config.yaml
train_examples: 26041
init: "kaiming_normal"
beta2: 0.999
beta1: 0.95
grad_clip: 1.0
steps: 15900
Rows from block 5, named by matrix and row number. Rows with one number belong to one channel. Each number is 128 + 32 x the weight over the matrix's rms, rounded and kept within 0 to 255. All counts start at 0. Numbers have three digits each.
# convs0: first 3x3 conv (model.blocks.5.convs.0.weight, 80x80x3x3), inputs 70-79, a 3x3 kernel for each
# convs1: second 3x3 conv (model.blocks.5.convs.1.weight, 80x80x3x3, transposed), outputs 70-79, a 3x3 kernel for each
convs0.4:125104111128118094146132151089075156053164113108155166166120122101118188166157083120155095119084110097160170210191119073071116113136149095147152109114172133095115094206128076036142105075140179174129080129098149163099110100111133131059149111116188154128202174171124176186
convs1.4:141125128124103123143098136131087117110087148091146147061122168183113156097161070165175123145170137099144147104100091108152093155162095124099113123141089157109135151133086121144109174166154191171243052142080089048096081171160107074111126089071074165084104174168104054175
convs0.5:100110129119149162111161181091154136074180169215070117144115134114137149042097112093120102202066130115093136165143103151126116158151177148033120132144124149162157121062143148107127113137156156146112056147133138179180086130144086195127063080051143135166118104146115162146
convs1.5:109177130187132087073141157106169174134152036142157208123125175069138168154108130142103101107122054192145155088147141142075099103108141077142124150122111197099110108132124129115079068075129179154165136148066092101145148083151131187141087116089135090081104144048141126139
convs0.6:094135137107120099089120127098150106121147067095111159145112145097122152115067073087193088160110153108054111102101106128126125119156125112154122160124124185082072135143184113185120099142122114083136147127152158112072112140119132129148090127127085149155105101153118102133
convs1.6:186159140098143193120148122182142140170114150136101163165121072110101117120145106074167103167168152078123172167174168174139113138112123145181147143119148153146050130137117175252125094111109143103122121099071092147119105145126123141082112085113112139075114119182118156155
convs0.7:155100080061042170095128171102176158098136162229124149142099106149129143111149088144136141067104129151133127116050162083102111133157185169146126141101184112148230041139134114109104096120127102075118108094069091064095146112118189197175138152139154128085078094118122172119
convs1.7:144133105167130100146187139142103102092159104134142091108081132166166146116172051079095083097113124127075158139095077070113108193222117114095090147122140140079087090119154201129107103112100131086144137108124100122120149084080094151158109162153089105156103164122145174127
convs0.8:181157136158099133039084096119154127112164177187081104110116134078155153160056145132107136165128151121166127091128085185113155076111081198159133058123108147085097101103055055129137142139168166121115099109108092157162084141091171145114090150155110078137103134093129146143
convs1.8:149143121076113112101154153109110152126103096167108077105089078106139137122122111134148153154104136115103142105118131144107160117161179126092121206104155163131140187139139112133100090104205079145173150147101147228139141195095138113158137166150093096137073134141149103166
convs0.9:146043214116092110106154170127063149141150121175172108145158170165212186124074141113112116164138101127123141153107108065108174146137077124096150081128087132105095084140092095118138141144165118133144172120109125141112115058094122130144118178135158140081101126100111112159
convs1.9:127183139168073108122143147153134151081079137113110131130171210089173099140086162103159187092107153088142143083151086120129097116120165083255148119138134109140155178226147108128108104112091118127120140100144135133133105146139104117165133095121092070097170191121137108201
convs0.10:167085157150155080171112046087112155151108131129117131100121100109129137130094157124086111147095153224149130125068181132128102147167129089153131151106189095131160146129112088155146124124181111147097121162081174124124170192076068133098136158099148154113139135137245144120
convs1.10:121109107191103122142114178173118149036115115091176116078152108132082095111097133133146152097143098077076108136098098113104102097112123117081112098127147103120154120150066147136105151101146077104130154158143173091154130100110104117141129140142125130146135125092175199066
convs0.11:087123132130102157122129189112143150102107135092191120145107186097111207107156056143134075179138129080106134144173124229110106107158156126147107194089129110117134118164033164155127112109125096133076073196070138140156129135100134121107182160159122145154184091124178080146
convs1.11:142130118103152098142115130143119147060124085142127147106100121176095057087110204146189137083137117171161123115062119182153141147123119082112121120120127122152112133109092188147126097096130232151107188173101062146143134145140175153153118182097088081140128104165117075211
convs0.12:126092116132093086136121103094081165155132140146105119074127148124132105142168101084160111130087117078097123151163150148142097158093168069078083115127100127070138148137129179160119157055177118139085148097134133156093171090085146120131095105167153170148118140107090165087
convs1.12:114116080138139096168141133135091106109168157143137113130153139123122124249064147104100163149134143160108139109177143095133097132093056126110102139117172138113150095079151144131138138105114090130107184171106116087126108163111103135075116127086102139110171139126108110051
convs0.13:088141139125148137144127126119086122136089148089092062118144158118120085114108094110158127123134085170117164089145102097125151176178045090143095104129120143135168145121124097096104079093145105123143128097084135128094073120088155162122078127075100118150063102101067109161
convs1.13:120131158112114128117116145123137090132099117152125133127147130147121109146089105153145182110158121100184167150156157098086116129128097075120157119135156131140133144110135084065144110142118185180114097117107129159114126137100154145140128113046153139133137114190106170106
convs0.14:097090076102102121164118126122116093118095091085141116084109166062140132144131120177141119160114131168185140173111228144105175107136108162117104105094145075112110118104147166095126126108074130112089094140101084164137199142120129129120104095159113167136080189163093099153
convs1.14:085127153116073146132115183117129185111147112133132101086157089132108125075102153187185193124150105122127136113132085194166170147074213092114146089126152189062137129051135161142146177173191122168147092117157078094115045122099126087095074110154127148152131112141133105119
convs0.15:166131143134068133110073079108168128158162108099186100156131126093102096149153138128149131145057152180190164110108131090152151204107111173141105124110154097204097159087128125080106092153223175068160133107132092130072176183136103073128222121142178150147136123114114113191
convs1.15:113110130169139119139188176089137136162153177150122135146119145179141151079139083186250161132103074105157139150126100121088131142107136149158109163160108146165174170090162103109119104121151106088096111128172153124075088129157076088080129191197098117100111079175099174104
convs0.16:119145152177102106174068124147123129090142066139167185091165124150123089097151138142121143116110124143066107136144175138097116079150113130073092120115159126070124121108173098127080112129113145090118134157093134104118102137104082138094096129173134178159132177118106121076
convs1.16:113070086106115154127167122112147168125150160115125155067163092140086115122147174029113097076161130091150101107111093137156179144122147133086155144150126115146119123129114142086150135105114101141129171188169090082190173135115094157167146137125110138174115138082153112205
convs0.17:106153150102139150108101173141137089147137093130190151155132149177146096130097145116123106147133145167128113134131142133095068094126145095114081104146054147106129114136162164165110121111157106133143134082120106136096114161110139089145068215136162184124107164122085132164
convs1.17:156149131112102101120121146116135096103130142137115140189156112116178095130085160101113119167097118140090113153125162158171193122124128162238113105077089109120143139093113058141160097162126118159106154112131110096119153168153093206098084131099192092126137119148106113228
convs0.18:186116104203120087091091116093115152152097090208135069072096135057086145153159116140163144163116112114116090095108134118167176095093159159117122112115085076150073127130202112056101079131127148135104112125111107159066130130107148146173101129153191126131110115116085106146
convs1.18:144082168059081198119212139155092163198140140170100104113167061113147118154120152205164123077139105143080198149117136112107151149170112070126151120167084151099137027110104131081103095167118126131141132090115174084160077108130182107115151107076126182127151066123099109138
convs0.19:172145097079103109122196144181141109132068102095126123138168111096095188123125107205177087178082099086103110126140153132150122088102145134119126182106105147071184104109109139101078118157131134089087126138125104113121134123107131140099135209115080145145108122128137135093
convs1.19:146163164082097155150158177124162126156105134091092145156146134078087116110185150108148174120096183102110129138132078117115132133171155144116107059125150068093089176166126087137172133107120085173108133223097128095155086187197185190167152129155124213166165162123133090114
convs0.20:160125102122178149106157092087082104151076097123139060081136155165099209121109116191139103163115122101109092075138098177066114127139130174171130107152180112091110127102154088116148150141107169064118158103118075116133138097090115108146149130075125104107084157173176129163
convs1.20:068083141142105102128098105144052118075178194115181071101101099151051131074119083150106196103126149100152104089101135129131140131105127103107105155150211168111170096149103125109155068131111117161099111086203157106131141160097158059061138125088136157084135162051131103094
convs0.21:101101151132122097144116098117114119124101099114109078131116111077122097163115120115163138128105116083154136135147162121152145090095149118200127091109219119139183088086096159125116146161066140169074083106183172115101151106170149157147123101143160108126088110114123119121
convs1.21:159173091143145136113106156103150169178142109120077071110157129116148104155071158138107095177107107099147126124098101121118056084084120167149170090140138165101137035136195090177150093103181134097109186112055126138175121161201132158130150098127116152076155094126192110091
convs0.22:093148132124148109162114166075146121164101073079153111120085075138177140093090145095104116088100117155095108127114078099095237090172103138152136116147106098127111098133109133166122157154122128141097136145115124134156128116121196145150116091137149211145157154136186191213
convs1.22:076107136160126188116113143101113174130125138143098076116120095108106105120124148110068133163137106086118113108120121093183147152107166111173111130132106135129190092142149155110132183175163140082130107092139161086104101088118137136165101159182072124105072068181063078106
convs0.23:123126133098124069134118063037173182092108116149165111085103104127113080114146171127133168097129189095104179169184145093152143099129151108131112128082090062172157133106116133155139119087150051182118134170143145055106069126106155116090115163132140067148128126166105139126
convs1.23:173116139083092162141142085157124126114132078197124137142149098154080152108123132128111086139151091127119099137088127115155165122075141098151124113089098179131188129068100151168138133165123100091087124187127151098104149117108125098093112125105100161130194138165126099118
convs0.24:177110105158097101130099140104104115105096144113107097119097124130145212160124132156095181121114082045111114184140107105106053099149134102157186148149132106186095134072033132143135102132176141104145116103128100097147096151133089077143091140122083150166139108119104156161
convs1.24:109120131156106132111129174099063110119128095151158169143168168116148105118054137071145130167137112122075120129121155147137155196125108112156182086095049178041131118164123118142135067108125157101104136132155166149161096091148174110091127107168119107136105132109107075109
convs0.25:114058121103152126092103127137112129074126127076146127160129107154142147119142177071127151132161088116124110123107102183209133120123113136108155096091123086094085104087093104122099120092153044104110147088112147144080111132174128134147142109120178127142138065135166073152
convs1.25:157151125148098142181159129116087107086120152153115180183111077123083122144136198101091102118126151156156092148133146123137118093067149161118180094166092150073119117151079095122159161115138132159103086162105145121139123155141120125095077163060108095132160113101137078142
convs0.26:121130142113141203124114158121135067180174146137093098107142082151177164195092116124115136200116115091108172107084075075086186133152127071056121137109130095131117185117146103111108109116112102135135179117118145120152180144119166176142090166186133140089099115145098141132
convs1.26:120091152152131158043084114107124153133137120103103107113066173076174145042113141102181107125115122069079123119178138087154125142128177096138137127152146089143147115113099106115117129170174186106155081079113146145117148176118137126122081123171122130147112113109205087088
convs0.27:120134183089095126152129087164153104077123105157114119121108135093099137148106074098136138082079087155101155096109164124216127090105113130133132127108126189106120130155137122066101138142109105148118113169116115112109123158085109130126170135175116115104118107138122170091
convs1.27:067119160095139086166155116154060159115110067161100104129077130108150174087129131141179081100125138093160132106095082161155171089138062131156122108183109096157129115099109150183070074119144164124113110148152137088202137139178218174108111186154169082165178164116140154127
convs0.28:199173132187095131206127136090188192126107131156094095101143113144103122171186145126128133164121131095065147122118087085153124153138121156141101094136094089097106159096100101143121113185130139113119099174089087116125156155082150114099149122154107076121119177150122115118
convs1.28:139103097082142116135152115092126181146093151176122096092150148159136157101126132100101111147113104171123107082153184156048117097163099183133188120118143144054163119142105076112122165130050112085193103146123126092136123102133070095127159138087119141125085125123176129145
convs0.29:170129127141113106127127134097093093128138139136202147171141133120158141143124059131110133141049116115099103135116222108172148176109100152141132113177073177175124191119109138139099121104156129109138103157107077145208167153108151090152059154183085165192094145129115113139
convs1.29:076099171117154152104068147138117153138096226134151133117097128076068131117136101190130143111116144133125138168109117148178129122107126166169087119117056085097134100126133081158092126143094197096133110142135129131162099158125163128145105104153122084095143120202124123123
convs0.30:074089122131181132220137074090167207161114170042160155092116093073109113099146144167098167132088157099190108147099143082186055113083122109113184171106107089185129180140122095110071097104132144157095108124175094127143112163118034089155146146149149156161178136162085135150
convs1.30:124172165092108192133077130157140148119078170128186043119071112098157151110146080145096086120094141094167101146126136105073126193167127120135125115134077161150179119092124143129129141152120127137135143105159192227108121151189112139080153147114150201107119127153158155106
convs0.31:146142104132077168108130104131113098128156117109098157135097073115152140164196116135160162126138135143111060121161135040058142155171112105101129101125164121178079201137142083078104030109222157102184110114182117123144140110151101103131027148158090105096103129098137154073
convs1.31:159085082142143170107092118115103118135147087161136190106101114086191122196119083115090062139139153115133127120099124092141114120119179134126148155106097145152117182196116152126073056126190122098044131110101140160100109116101144132131119078131122141078102143058140110118
convs0.32:133126105120096097136113179088101123093078073155100090078198161087108149102150142113133148084132153124122174176097080137152143138090172115138184137092104082164092146186106117093119119129121110140159101162106137117168130114125079130143149104106131092059078078104120135147
convs1.32:157116164096134087148181110133131102126111143126145086093125155181133162140169203099126145143065113113130164170059128139128125185182192122148185115151201063147123110148123137101104162169166131096175080101113115100098155229123109083129082113112169103121122147133135102107
convs0.33:123115126079127182119145124097081105147114118106141124112154130146114093145111128125129129174145160122152129140128121059141117079116107104142135102168136140126098168098170122144104129163125120130084089151146098116099124060091114093151099141130210164108196109119141135090
convs1.33:130099161164168139119104184170095069178096142138129107206084174124175085104133127124144168143123176147155144123132166122141081104135095132136121072117103124094119145157167159183117164105130109108156198144140160078063098125131114185174101150127109149146055058139081109090
convs0.34:104133200146119137113117161140098136115139099170131104067132083111141101164118168129137091102152187156147132175195121089097129126123105150113172107128171090222153108136188155074080087158092087115072153135125158181140150128084160156137089144143141127161139145136136166195
convs1.34:143181125126046152111122126165108033102095148098089118135127198114067126080127133131084141115120098114101123169190160093084168192166153143094121106080107091139154094171124108123163189160160075091164165081141119107142083152194147126134092143124141098102128133081092117155
convs0.35:133113175131118156162188098133108105116124084182157108119151112077092131124095138134086122194040099147115082114158104168143162095140095096105126162113138204181128107108128166119133138155163135138184134175163077125144132113133197099129071138145136081066113110089125131126
convs1.35:129123168055095176103063128129094095128098151101111190100124143103110096113096139121152104094104127166102128095134140161104119095110106145098066105104121181149116113074056154062115114096137116116079137153094069167159109108113092114108111166090113128090179163159142159131
convs0.36:124145038096139145110094160169142127109103067119131087137096113112155132074129130153112101091102106171134255166137111157118121174094119160116109081172162127067143080092130093090176092156167157157132095173068152134103186112125088097100162053177092083129160144155212158130
convs1.36:147129127146078138135135172166082095107112183121086187164091130146154181072158140096182102107109082118097143133108137155140183103061080077128117116129098110097152139109116113131035122127097176091156093140159111172063132172163112114123112094094095135140120114132161164101
convs0.37:117112157157140160162176159112180080155065100087154091107128141108138099075134138148174117121142151162063149169169093160105110089153036128099098095129112111075117121136167176126047116150161174138133107153133063088143144138072198105095102130113147136053116104106201182119
convs1.37:110128067164142132122124115155199176158174139135121137132157089150135197143138082133143098120087159123145102089152115180151122055139132140089127112081121131107154135110123132124108170215129095078184174156102059110148082160158119133114240131106092163137135098112151088167
convs0.38:161080100154140146136131133121130113082156145146140144177153144129138186114146169145165137108092123120155107131167122111103109117091122145137130116089191116153155128134125210182139133164160140098050098140155082123081087074134114121125123090122135198098132211173155172161
convs1.38:171121055106134120139104104112185137110104113050107137111128157134090153095093111090119122096104126121102110133142137168111141149132138134036148100115117144079083111117108224062108159142097091159126133090141146121145104092115144144175111132095091166113079052134118133121
convs0.39:090177116099059079114117174159126142094163130129154086091133089074111156104113116133105091101160103119114104149102113127139140103158183062184147134162120145124133122084107146135183159116094106096128130098090135109183179137129162154129169111178103186135147152105100173146
convs1.39:116104176134168150114146157146139158173111051116159187093120111128130102142149119075105093154184097102171124087088186120137103093104119176096137116186125165081090139158104140144137140113128161144158085073153075149187192134122116095133120117159142091103159095151117142187
convs0.40:106132194082139150079116151130098143107143125123124140138163132068116118152156142092102162045158144118118167126064160094106172097151074177090181136131140147074119105122098132089122151146139191115088134133061076140100166098139138107090111167209112129142152136139170112120
convs1.40:186113088034109114061158213145173109080122103114127142109126134110063151134094080137164153178205120102140143104103071084134145178180134155183146103030046145102177123093138091169163081132160083101161140151131130103143149100086108073064105168165165090139117074144115199101
convs0.41:176097114164117148086129140168118139088125112137163176118163111098128148153102108139107090085138109130134097081137116134068090139075151156181113131138194150076160235157057164187175150118144120167134109089124040165131136078080084138112140119177074112108144125135124132099
convs1.41:137089099098155141149189158145079107169156119089143173125097138086109120132116099143104090177127089174116098138077054146161192161178170138146168099129128146107105134068141116050106139121156080128124108083159126105142183177097143113133082139076116139148088125134108130161
convs0.42:126146129094127140168112117135151105114166112130129127081152117129118137163145170150113161122095145159130127097110131095207163126128143151124160108126140101121134199130080121152136089114124135157095095151131161152147144189143123102117155111144126107158065118108101184111
convs1.42:097127115142159108147136147107088160156138129094116111157059108055145129124188126080114139154091145127091112101121157195184157103114117098089146176106146097136169158151125108150075112142093131143192138058143115149139123140155091139115121098167179089158110088162123116105
convs0.43:118071136118090106127092155135159160138132141110106133096090082087125126133157173127101158055133165178121194189085075066110156137108122120158132095163067143122145132105129129120101187161165124095094115134156144091150124128112083112119205107102083089119107143141130132111
convs1.43:137092064151125126074162169161167154108116148096139156149170169201117150118116167126163117123088116154071129138155102104166133125074082154094117159153132192077164168161155114182113126100077102103091064132150147113117183166127130127145082115132110086181106116123137109177
convs0.44:132125115124123164126107130128149123151144153079161153120088173108123109079165115060121132117117117137127081156106095116084176098112115168112129158126081160108088113141119218129083081096158126110136110065074161126135149183128071081138133096098143120115102118126102148130
convs1.44:131161108080078192129139155120130091143152108093138171142119129142135140093110104161136122097161125100112129081150171140122149152145156097095144132130061134107073128122087156135082133131154118125143119109116107147148151160127100146140167101109177145132063125142111156115
convs0.45:164109122091102137174129112077171105152131088114120122164107113145078200159121104125131136137146086108105100138157118126114094154141119111169092147084137089052111124166132175209109104123134173180105140117143131137163170077121132125142098071161133161204160111110111130043
convs1.45:107105183121132133085146093101121123112154099106113127134174137116122182124187106163119107066083169126101108172122164115126179119121127149131152127099147137101135096181136111081126128164165070106155108117165178135111180114120084116133106066117161099080111088140107162111
convs0.46:151102189067121157152108172086163149142169084155140173118159158114112081120111123083149120099121139090117094123111187140063178117144088115112124091136107197176131156111112115137118114103157198091095151101180148131181157097075118095137118167097111145089098181107110145161
convs1.46:140139135119092123115120100063099040105080146088164148133147193079136142183161060110101087150085061103147077144120080128099147203161205162093144068161130223119088178108128137132100113166093141121192104142144073178105142179112076172154107122132083109216132110139159094132
convs0.47:124076143118116199097173132163120082111132137102137144216164100149100115132104180138164137114136115096127207131104083084081110127172127133157090097155158055111151145143111158073080133110160116151133119122098123137119129182155175103133107127129088121214154150122087125160
convs1.47:211178118103127141172137126129156099131153158161100098143126140112118152112089113143129138101111102235161151145116153138163118099113105146160105215080116120152142112104062098129131152130186107117081141095162136103153146142131063127110140156162128129072128107173127106107
convs0.48:101094129129110162120104132087069100158160100163127143099109097117139166067155155102162122072100182157103077178183161081076128102146138180114112214073165110130043108149144069123145117161112139122114145073144148140063109112154105093138129121210115115096164100103106124185
convs1.48:134086159174170075188133152130148140139119149086065174162127069182033148110164106095098094113097077075124079120101148100140117139194198128156046179116171066083077134095080144154146137160135153104124166119174123143139168024131135118113144097136110105167124089123101202172
convs0.49:187157078119132127189168111148165083126131170058114143141161104153066171141164115127137124108110135105131133108123145193126101055109137195167092145151133150141103125183079112061125127156116070116146102161207129126182170141088142164163152176085143147109143132104129123136
convs1.49:108114157112135099130131191116091136121085126154088097133134079079090149088113106100111153147137144134123089109083133111105115198159155156099149143132140161081113136146138161124171135141154140136139170073104160139056130163132118082132162135106096190131136124160105094156
convs0.50:081161112104109109120172101153135132117127119097131135135141212101131096105156121140170018171160109109133098077134120099161204122107101164123146111079116157168227142092140109096125102173116148104104133167131201100179089098113104112134144154145094093165096134109125133136
convs1.50:178141080066121156135146129120106161111151107178138115060135119111085123177110075148129072146129103132106127108124104156089144165131138159127140089091094146193090120150112084139130160104078132116130121161166143122118145145144048102119212110078129125092125171148105115096
convs0.51:124095132159108117102174120139125108174121145135094112078130151169111185187091060125142097120118128116114112112128150138128112118156101148138132109123122055110185139064097127176158144112117142124151114080174136116137087186157176160115118141192057061075105134121132093089
convs1.51:165074143186165143054073170168141129133080115101119085097138075160126114059090139127164107117086111159095102095126122118186133137115096143155100117127122171132104112119168151167102164122047106150131110112113098108102110140133130148100124163145119105161114129141146148113
convs0.52:126144128101126244109169143132154156146109094214150114067108107165103196118104096151097132152130106135079140113126098082085150075167160115113117090106080101127127149118127180190115138120084234167177096186113092106150098086088135126131125068126160124144143098123113091140
convs1.52:162171134116069069109140127122193211149117114108089133128115042135128196121184165069110086128120054149082114119164127107080105121073136168136143082119086086100140160113137138119109081122163105125124148147088138124173096132117086121117133085072160139100129138102153107122
convs0.53:150149162135153149156124154137139099098088133083171190067104119134082166103102102089080126096161131130122132118071206098159097098120124145125160186167088088141107123129117119122130173151181096110147142166109143109089144106080169077138047101190083190174146121174110101118
convs1.53:152175182100137140204198090167172137119135137115077112098100117122072194120142118099132126155155152122160081095124101106191113124146085161109088138087172098150100079149154119100139132092091156071211119168147068114128155159164152100147132183137140173133129094124109141125
convs0.54:116118072160160113170155124097173188116103179096077157100106085096159110215123134122071114172038108158096134091130133148151138128134124182112111128106135128125079174146119179103105139189152160122144142100090091101176090173106148148098198130143078126096115079132139132181
convs1.54:127131097138122112132138180122123135126140083132101155176103113148159101145142072112133098153141107141086065126143125147111225129134145094094136160110146145162112052168123077099155137107144131147157106140097114119159049143189123131072179148070121145087074154118157159133
convs0.55:097138085136122114156132079188122129127127124132128130129091122109116143197122123139188145121156114109163070072182146152112123132149138121110092072098157130139086166133074183095142104080147130160101108141166112161150121109124101141127121058207116165128123101158115168092
convs1.55:111109125095134103157077105120149130097177165134157113160137194114153144111117127160126048151130140147130090106153083107147153119147143114139132152158105130179106140065075087153120162133186121133127095166139062139148128123099166103107102112153174129141116089122089099111
convs0.56:153189142146079085125109121138168201142213181064134108111100148103126132117138134136105096109076168062110115122160115064073178186172093099056105174144139215147093172129125083105143146098132143149074115070082143116118094117088131133111159116106122131086137088128120116117
convs1.56:133129119111114099119058113094210067090071138168152135116092186138162067109173162105141094157112175146101141148147165107169119196129141172121144127123161095143129150120149106112115107132067120161143102123132138116106140126140131138135139118069105120079159120154096111042
convs0.57:143156108140070194117138111124155115132156122116100096113147193109082127170080091118124225177113110048097075114175149091112113147063135117148180100087145140123100067092105163098148104155134223158161181146163106146125128111130095112147098117210180099105163108148134129107
convs1.57:114141129130138109153128117155170087155155059097081158155117132088121150138156146130114099119117103134144105123138091128110117097127100117166144128116115101108139154131124117177076078115122071090099137085152155081174171153116116111100105084169114165160196126079157165165
convs0.58:106132086181171139137206076141164126103170190058146112124098184094176102190082132121152107083149217135157095146185151109149123111034134112143077171084097103075089119074147108098160148170100149167147142133121115091153110091132122115169148166139130151129187135155158133092
convs1.58:154074171096088120126163130136128141148171143109109153130183079073113082129130158145132104152119125080104107189115156183100203173102083090125089073175072115159112126153166195211127112105136092137115158076107129090106121134178169140158143093130137132125110113133133150123
convs0.59:115142104086067173139170108135136132126144148110089174087108135099144131104136190070133158122153132105161112141176113111116150147106130184146136125132149100125126112145097103108147160128177097118117163134134088126126120150125105113077162134147068153151158112157118138075
convs1.59:124173134091202141074160185119128082125194056111142120121060160133100140084123082192123126115097096084104151079155115099123116074078112099089091147098128088127090190121115126111145145140131084100112091153166155111072197084087155094067112117176161141079160094067179145170
convs0.60:193070134122107176168111138186154101144128103154103094134162149157094138136133152102135099128099090133098134057113139148150147123116115126144151102110185123165117084149206146079080115100102115092129104159184155149119110079133113100149118154195120131132123171109130153177
convs1.60:107157187183099098156150081141069135118090113111104089120156158170120155095152142123141111115142090146153114123110131116110155112045110071129165089112130135093150120108110101111121128099166126120081106141114062063179167116098169113128124142112175119134143113180128113136
convs0.61:119150064150090138134167106103108107112145118143125115137069098169146066079161178131143061124110168150116159106157143100144072149206145104100132171072147153160080133127109110128118089161122091088141093083074087139203132105122113111191102133134135100140140107128112098105
convs1.61:153117135153095175132146139097120171103069131126068111104142132149149149116086137105165162163112128104121139200112134182157129130137112091135092137101135108096107139165192122107150166110100191174175112168103032117115153107157154153091105108133119147075101144088067184135
convs0.62:105087129093093146182121145100120117123169131124133151109150137134086140127117152120122118091133110110180173110161172112148144168144162094125142170206101139159089070072124068160141153087117143150123127134158140144125104126190119199106152109133179092083143113135116209142
convs1.62:116092128143118120073151060050101049136115157113147088149137101134099138153105151121123092149082101115112101121136212094056112154166124081125146142157080149177121117113127183100186130108134095123145166113138117129127151087107138140100117125112128169109065091111178170131
convs0.63:072163164105091082128091091098112170105115159159136106113114107122074103132146125146105100080084103105066109114137145128127151118154136164106197107153139181214077068126101082100174237141125149104133156128085135133128166089117085137128211131071125125096210138156156178132
convs1.63:131092180082102091029145210077134161112087105140137095118116118141141098163125117122112105118103117089120156128155107153129150109120191119159104135147152112085134123144128131161152102117123145137156124172148115097100119098146043104083109144161098147161085129088137148160
convs0.64:153094140151121150081135150103138129129141132123157090126107113115109114099109151090095170150152092155106173144092087156171103054096097082110072081088082080098209211121134183170185130105118121111107138145156125119133134144142106088142092169119108129213137133133121134125
convs1.64:109128076175088087084136149153105114150059106149086131147116107113105116099107132130162130134159115161150122157131109154154157142108133108159095161157103129103096093118181135078094135158057146168078147101118181116131172081094103093123140134184174100161084070093089035127
convs0.65:120137137077098109107134092155178148121158143142142106108162130141081190106090122177130119129080145135122097141074170184144109122125139101146136108145117079192118089121074131125090128100082109099039077154199088128151196139173162178102135098098028107119064113100093150096
convs1.65:129101143124109120125114142096129065124179154138180173133079129126159154120175072101112171100074146105138116161154145149102158152169136178122161145073103177143117176120130161171075092190117123101151173149120138123071127131093108086178078115117149138116178059140145123198
convs0.66:125077123093131127095130129120179116189182177084138166119142133045074102132182130148108111147112153136140132165130144159115137160113120097133077096095094137128095110153131114152163116165146199106110092116090130148112115150081125082119162151075172143119155172141125169135
convs1.66:152171123166166140179173109028117151106198146056151120135128122139114137172167137120150105116090058114119091229191163141099135138129031094126103117121201114181102125127151203166120126112121157191100122110079151141183106159144176119140177071112125131167100122093184073126
convs0.67:122140122109129146152158139136118146169100086129118154099107148120190134144176103141111088150168117135112109152109125100152129134137162152154152210123109158128104104122110118134191122111129129130099129063152092112109211135093122176115142094175139151113101147127138143127
convs1.67:077125161125185164109142170142144090073070113073089140062146071097143125130080160137146121127136116142112172106158134138153112092160093117132086165104139108117137139134144134131100091155151140145153071090160099188092147105123137154131070109120098145083096176074134125145
convs0.68:159097111094130165114146143087113110126114113141136188159119124141126143107101161139156107096137098098108137140123101104091166152190160109177171129140169088107188159126143102159116131102157103127137143133130061066123134070139154159174123169139133115157106137131119072129
convs1.68:114149135118097164170190165163185131138114117163092062135095120164119111162103155113049157150149155179142154116116107122105213146116137082131125149161080088124099105132133178125096096148103171078086176136140176109126194107130151154124129055094116182108125156124161106072
convs0.69:087144158136113159124091181147131126129101136127163073112183104140130113130151152187054131146065171107153134137128168134098116105086162094114207104101119172166111107105126141144109098099113171135147119136109078112094108120226118084078069156156126121145132097149118155146
convs1.69:177074156177141098134162100106102124199107137104071159152110101144151075147138112126172059158111139123123114114110181154128129162114177137149140120107139181099097193152108159151126082160101108160129172153143079105095109134090054179100217103135098176099132106080074114202
convs0.70:120106173126090086124139076191100109142103126098093139127151145121159168123132186106120122115177129133135108118115191129129085101102151119127126161117193101084131075147197174118096090070135151113194202113152171115100115122129133147150096145125191151091129113169156134177
convs1.70:133154125092128114079084025105108183070169094142125059150133151162142147117081135118156144108138106100092146156161132151106118119110180081177150146214130097128103137133085090165105100103158105139115076100097108124160081074126120143202070106133072141150059108171182186125
convs0.71:163102118161095159151169131124080184077155176182136127125121103080139100111129085128131169186111160141116149112137135107150091149174140115122066083116154117105056102119164158081103066157117180173087073113190124169097147151152167194163141135081146155090108106170125161169
convs1.71:118140049131141142165096106088114130218152072091124152079117146163111116102109098109163085096115039061184122100161120048087077103070201182105118097173151144136103123125151058156144104129157100095171194116168107123202097155120104109150083145115087099068162106123115114178
convs0.72:096185175125109150128157136126137155119214136142195124139150131083101144125113059165088120117125119051128123134129171147097113124181111111148123117163131078139125098068132161120185095167157118093106145147127161104194103093152116139101126107057084123145125172140170127085
convs1.72:124180089123137153129164134169101135089113128168100111117211109114107146142136188093109090139095165158122083174115132149132165149161147128113093114131093164133095136094158086141150084078094094093123102080099098072203128136137115118157093107100113115107167149147163122139
convs0.73:097083126093123130137134104115196138126132124101150195107121113154100184085128101098153152151134085119096111140103111156112137132203082125139145143159071101077119070139158133125146100111134107155097103139093151121174109125121177127103123079120139193164086151150060095165
convs1.73:110136085190097107168111193140154145196109117085117243150157105191141099081139120143172072114100110143099099169135154058129125101149097132106061145142082170160092095104153125127108145118097142095152109124111156129140112118079126093085122133177167140147122107158133138172
convs0.74:121120185120103145109111165168185119122189136159171084104101109121148166137133121111144091131089061133092113116157137081171160161174108177147094112102094111129161138114107205175085071066104125144115118159132117118082116065125104173149155103109136113135102112095056078173
convs1.74:092162129103172181106164160081156129136128141138108080086132095099135127099135146121105056115112122093137150140190163145096190187151167169138085140133121145168158183094136116165129139088092118177066136170143158159166102163127079142168154123115183102142156134139122083125
convs0.75:081135142149099183163115112092126190120097111113079159164124147151056154138168116086079164145087141151165168138086140099155131078117138074130109117088194086125154095128107133120088117159074202082103106113137103128118169072114076139159127140077112159105143124085146125132
convs1.75:165119111106145169072061136107130150114121143173130078105107111097108088093135077161182169161102105165128122111166117170165150049068120127091087144176108115100150128173103195111094094106168137130156148165112076129129109061107129162151098146078103111142113135136126090121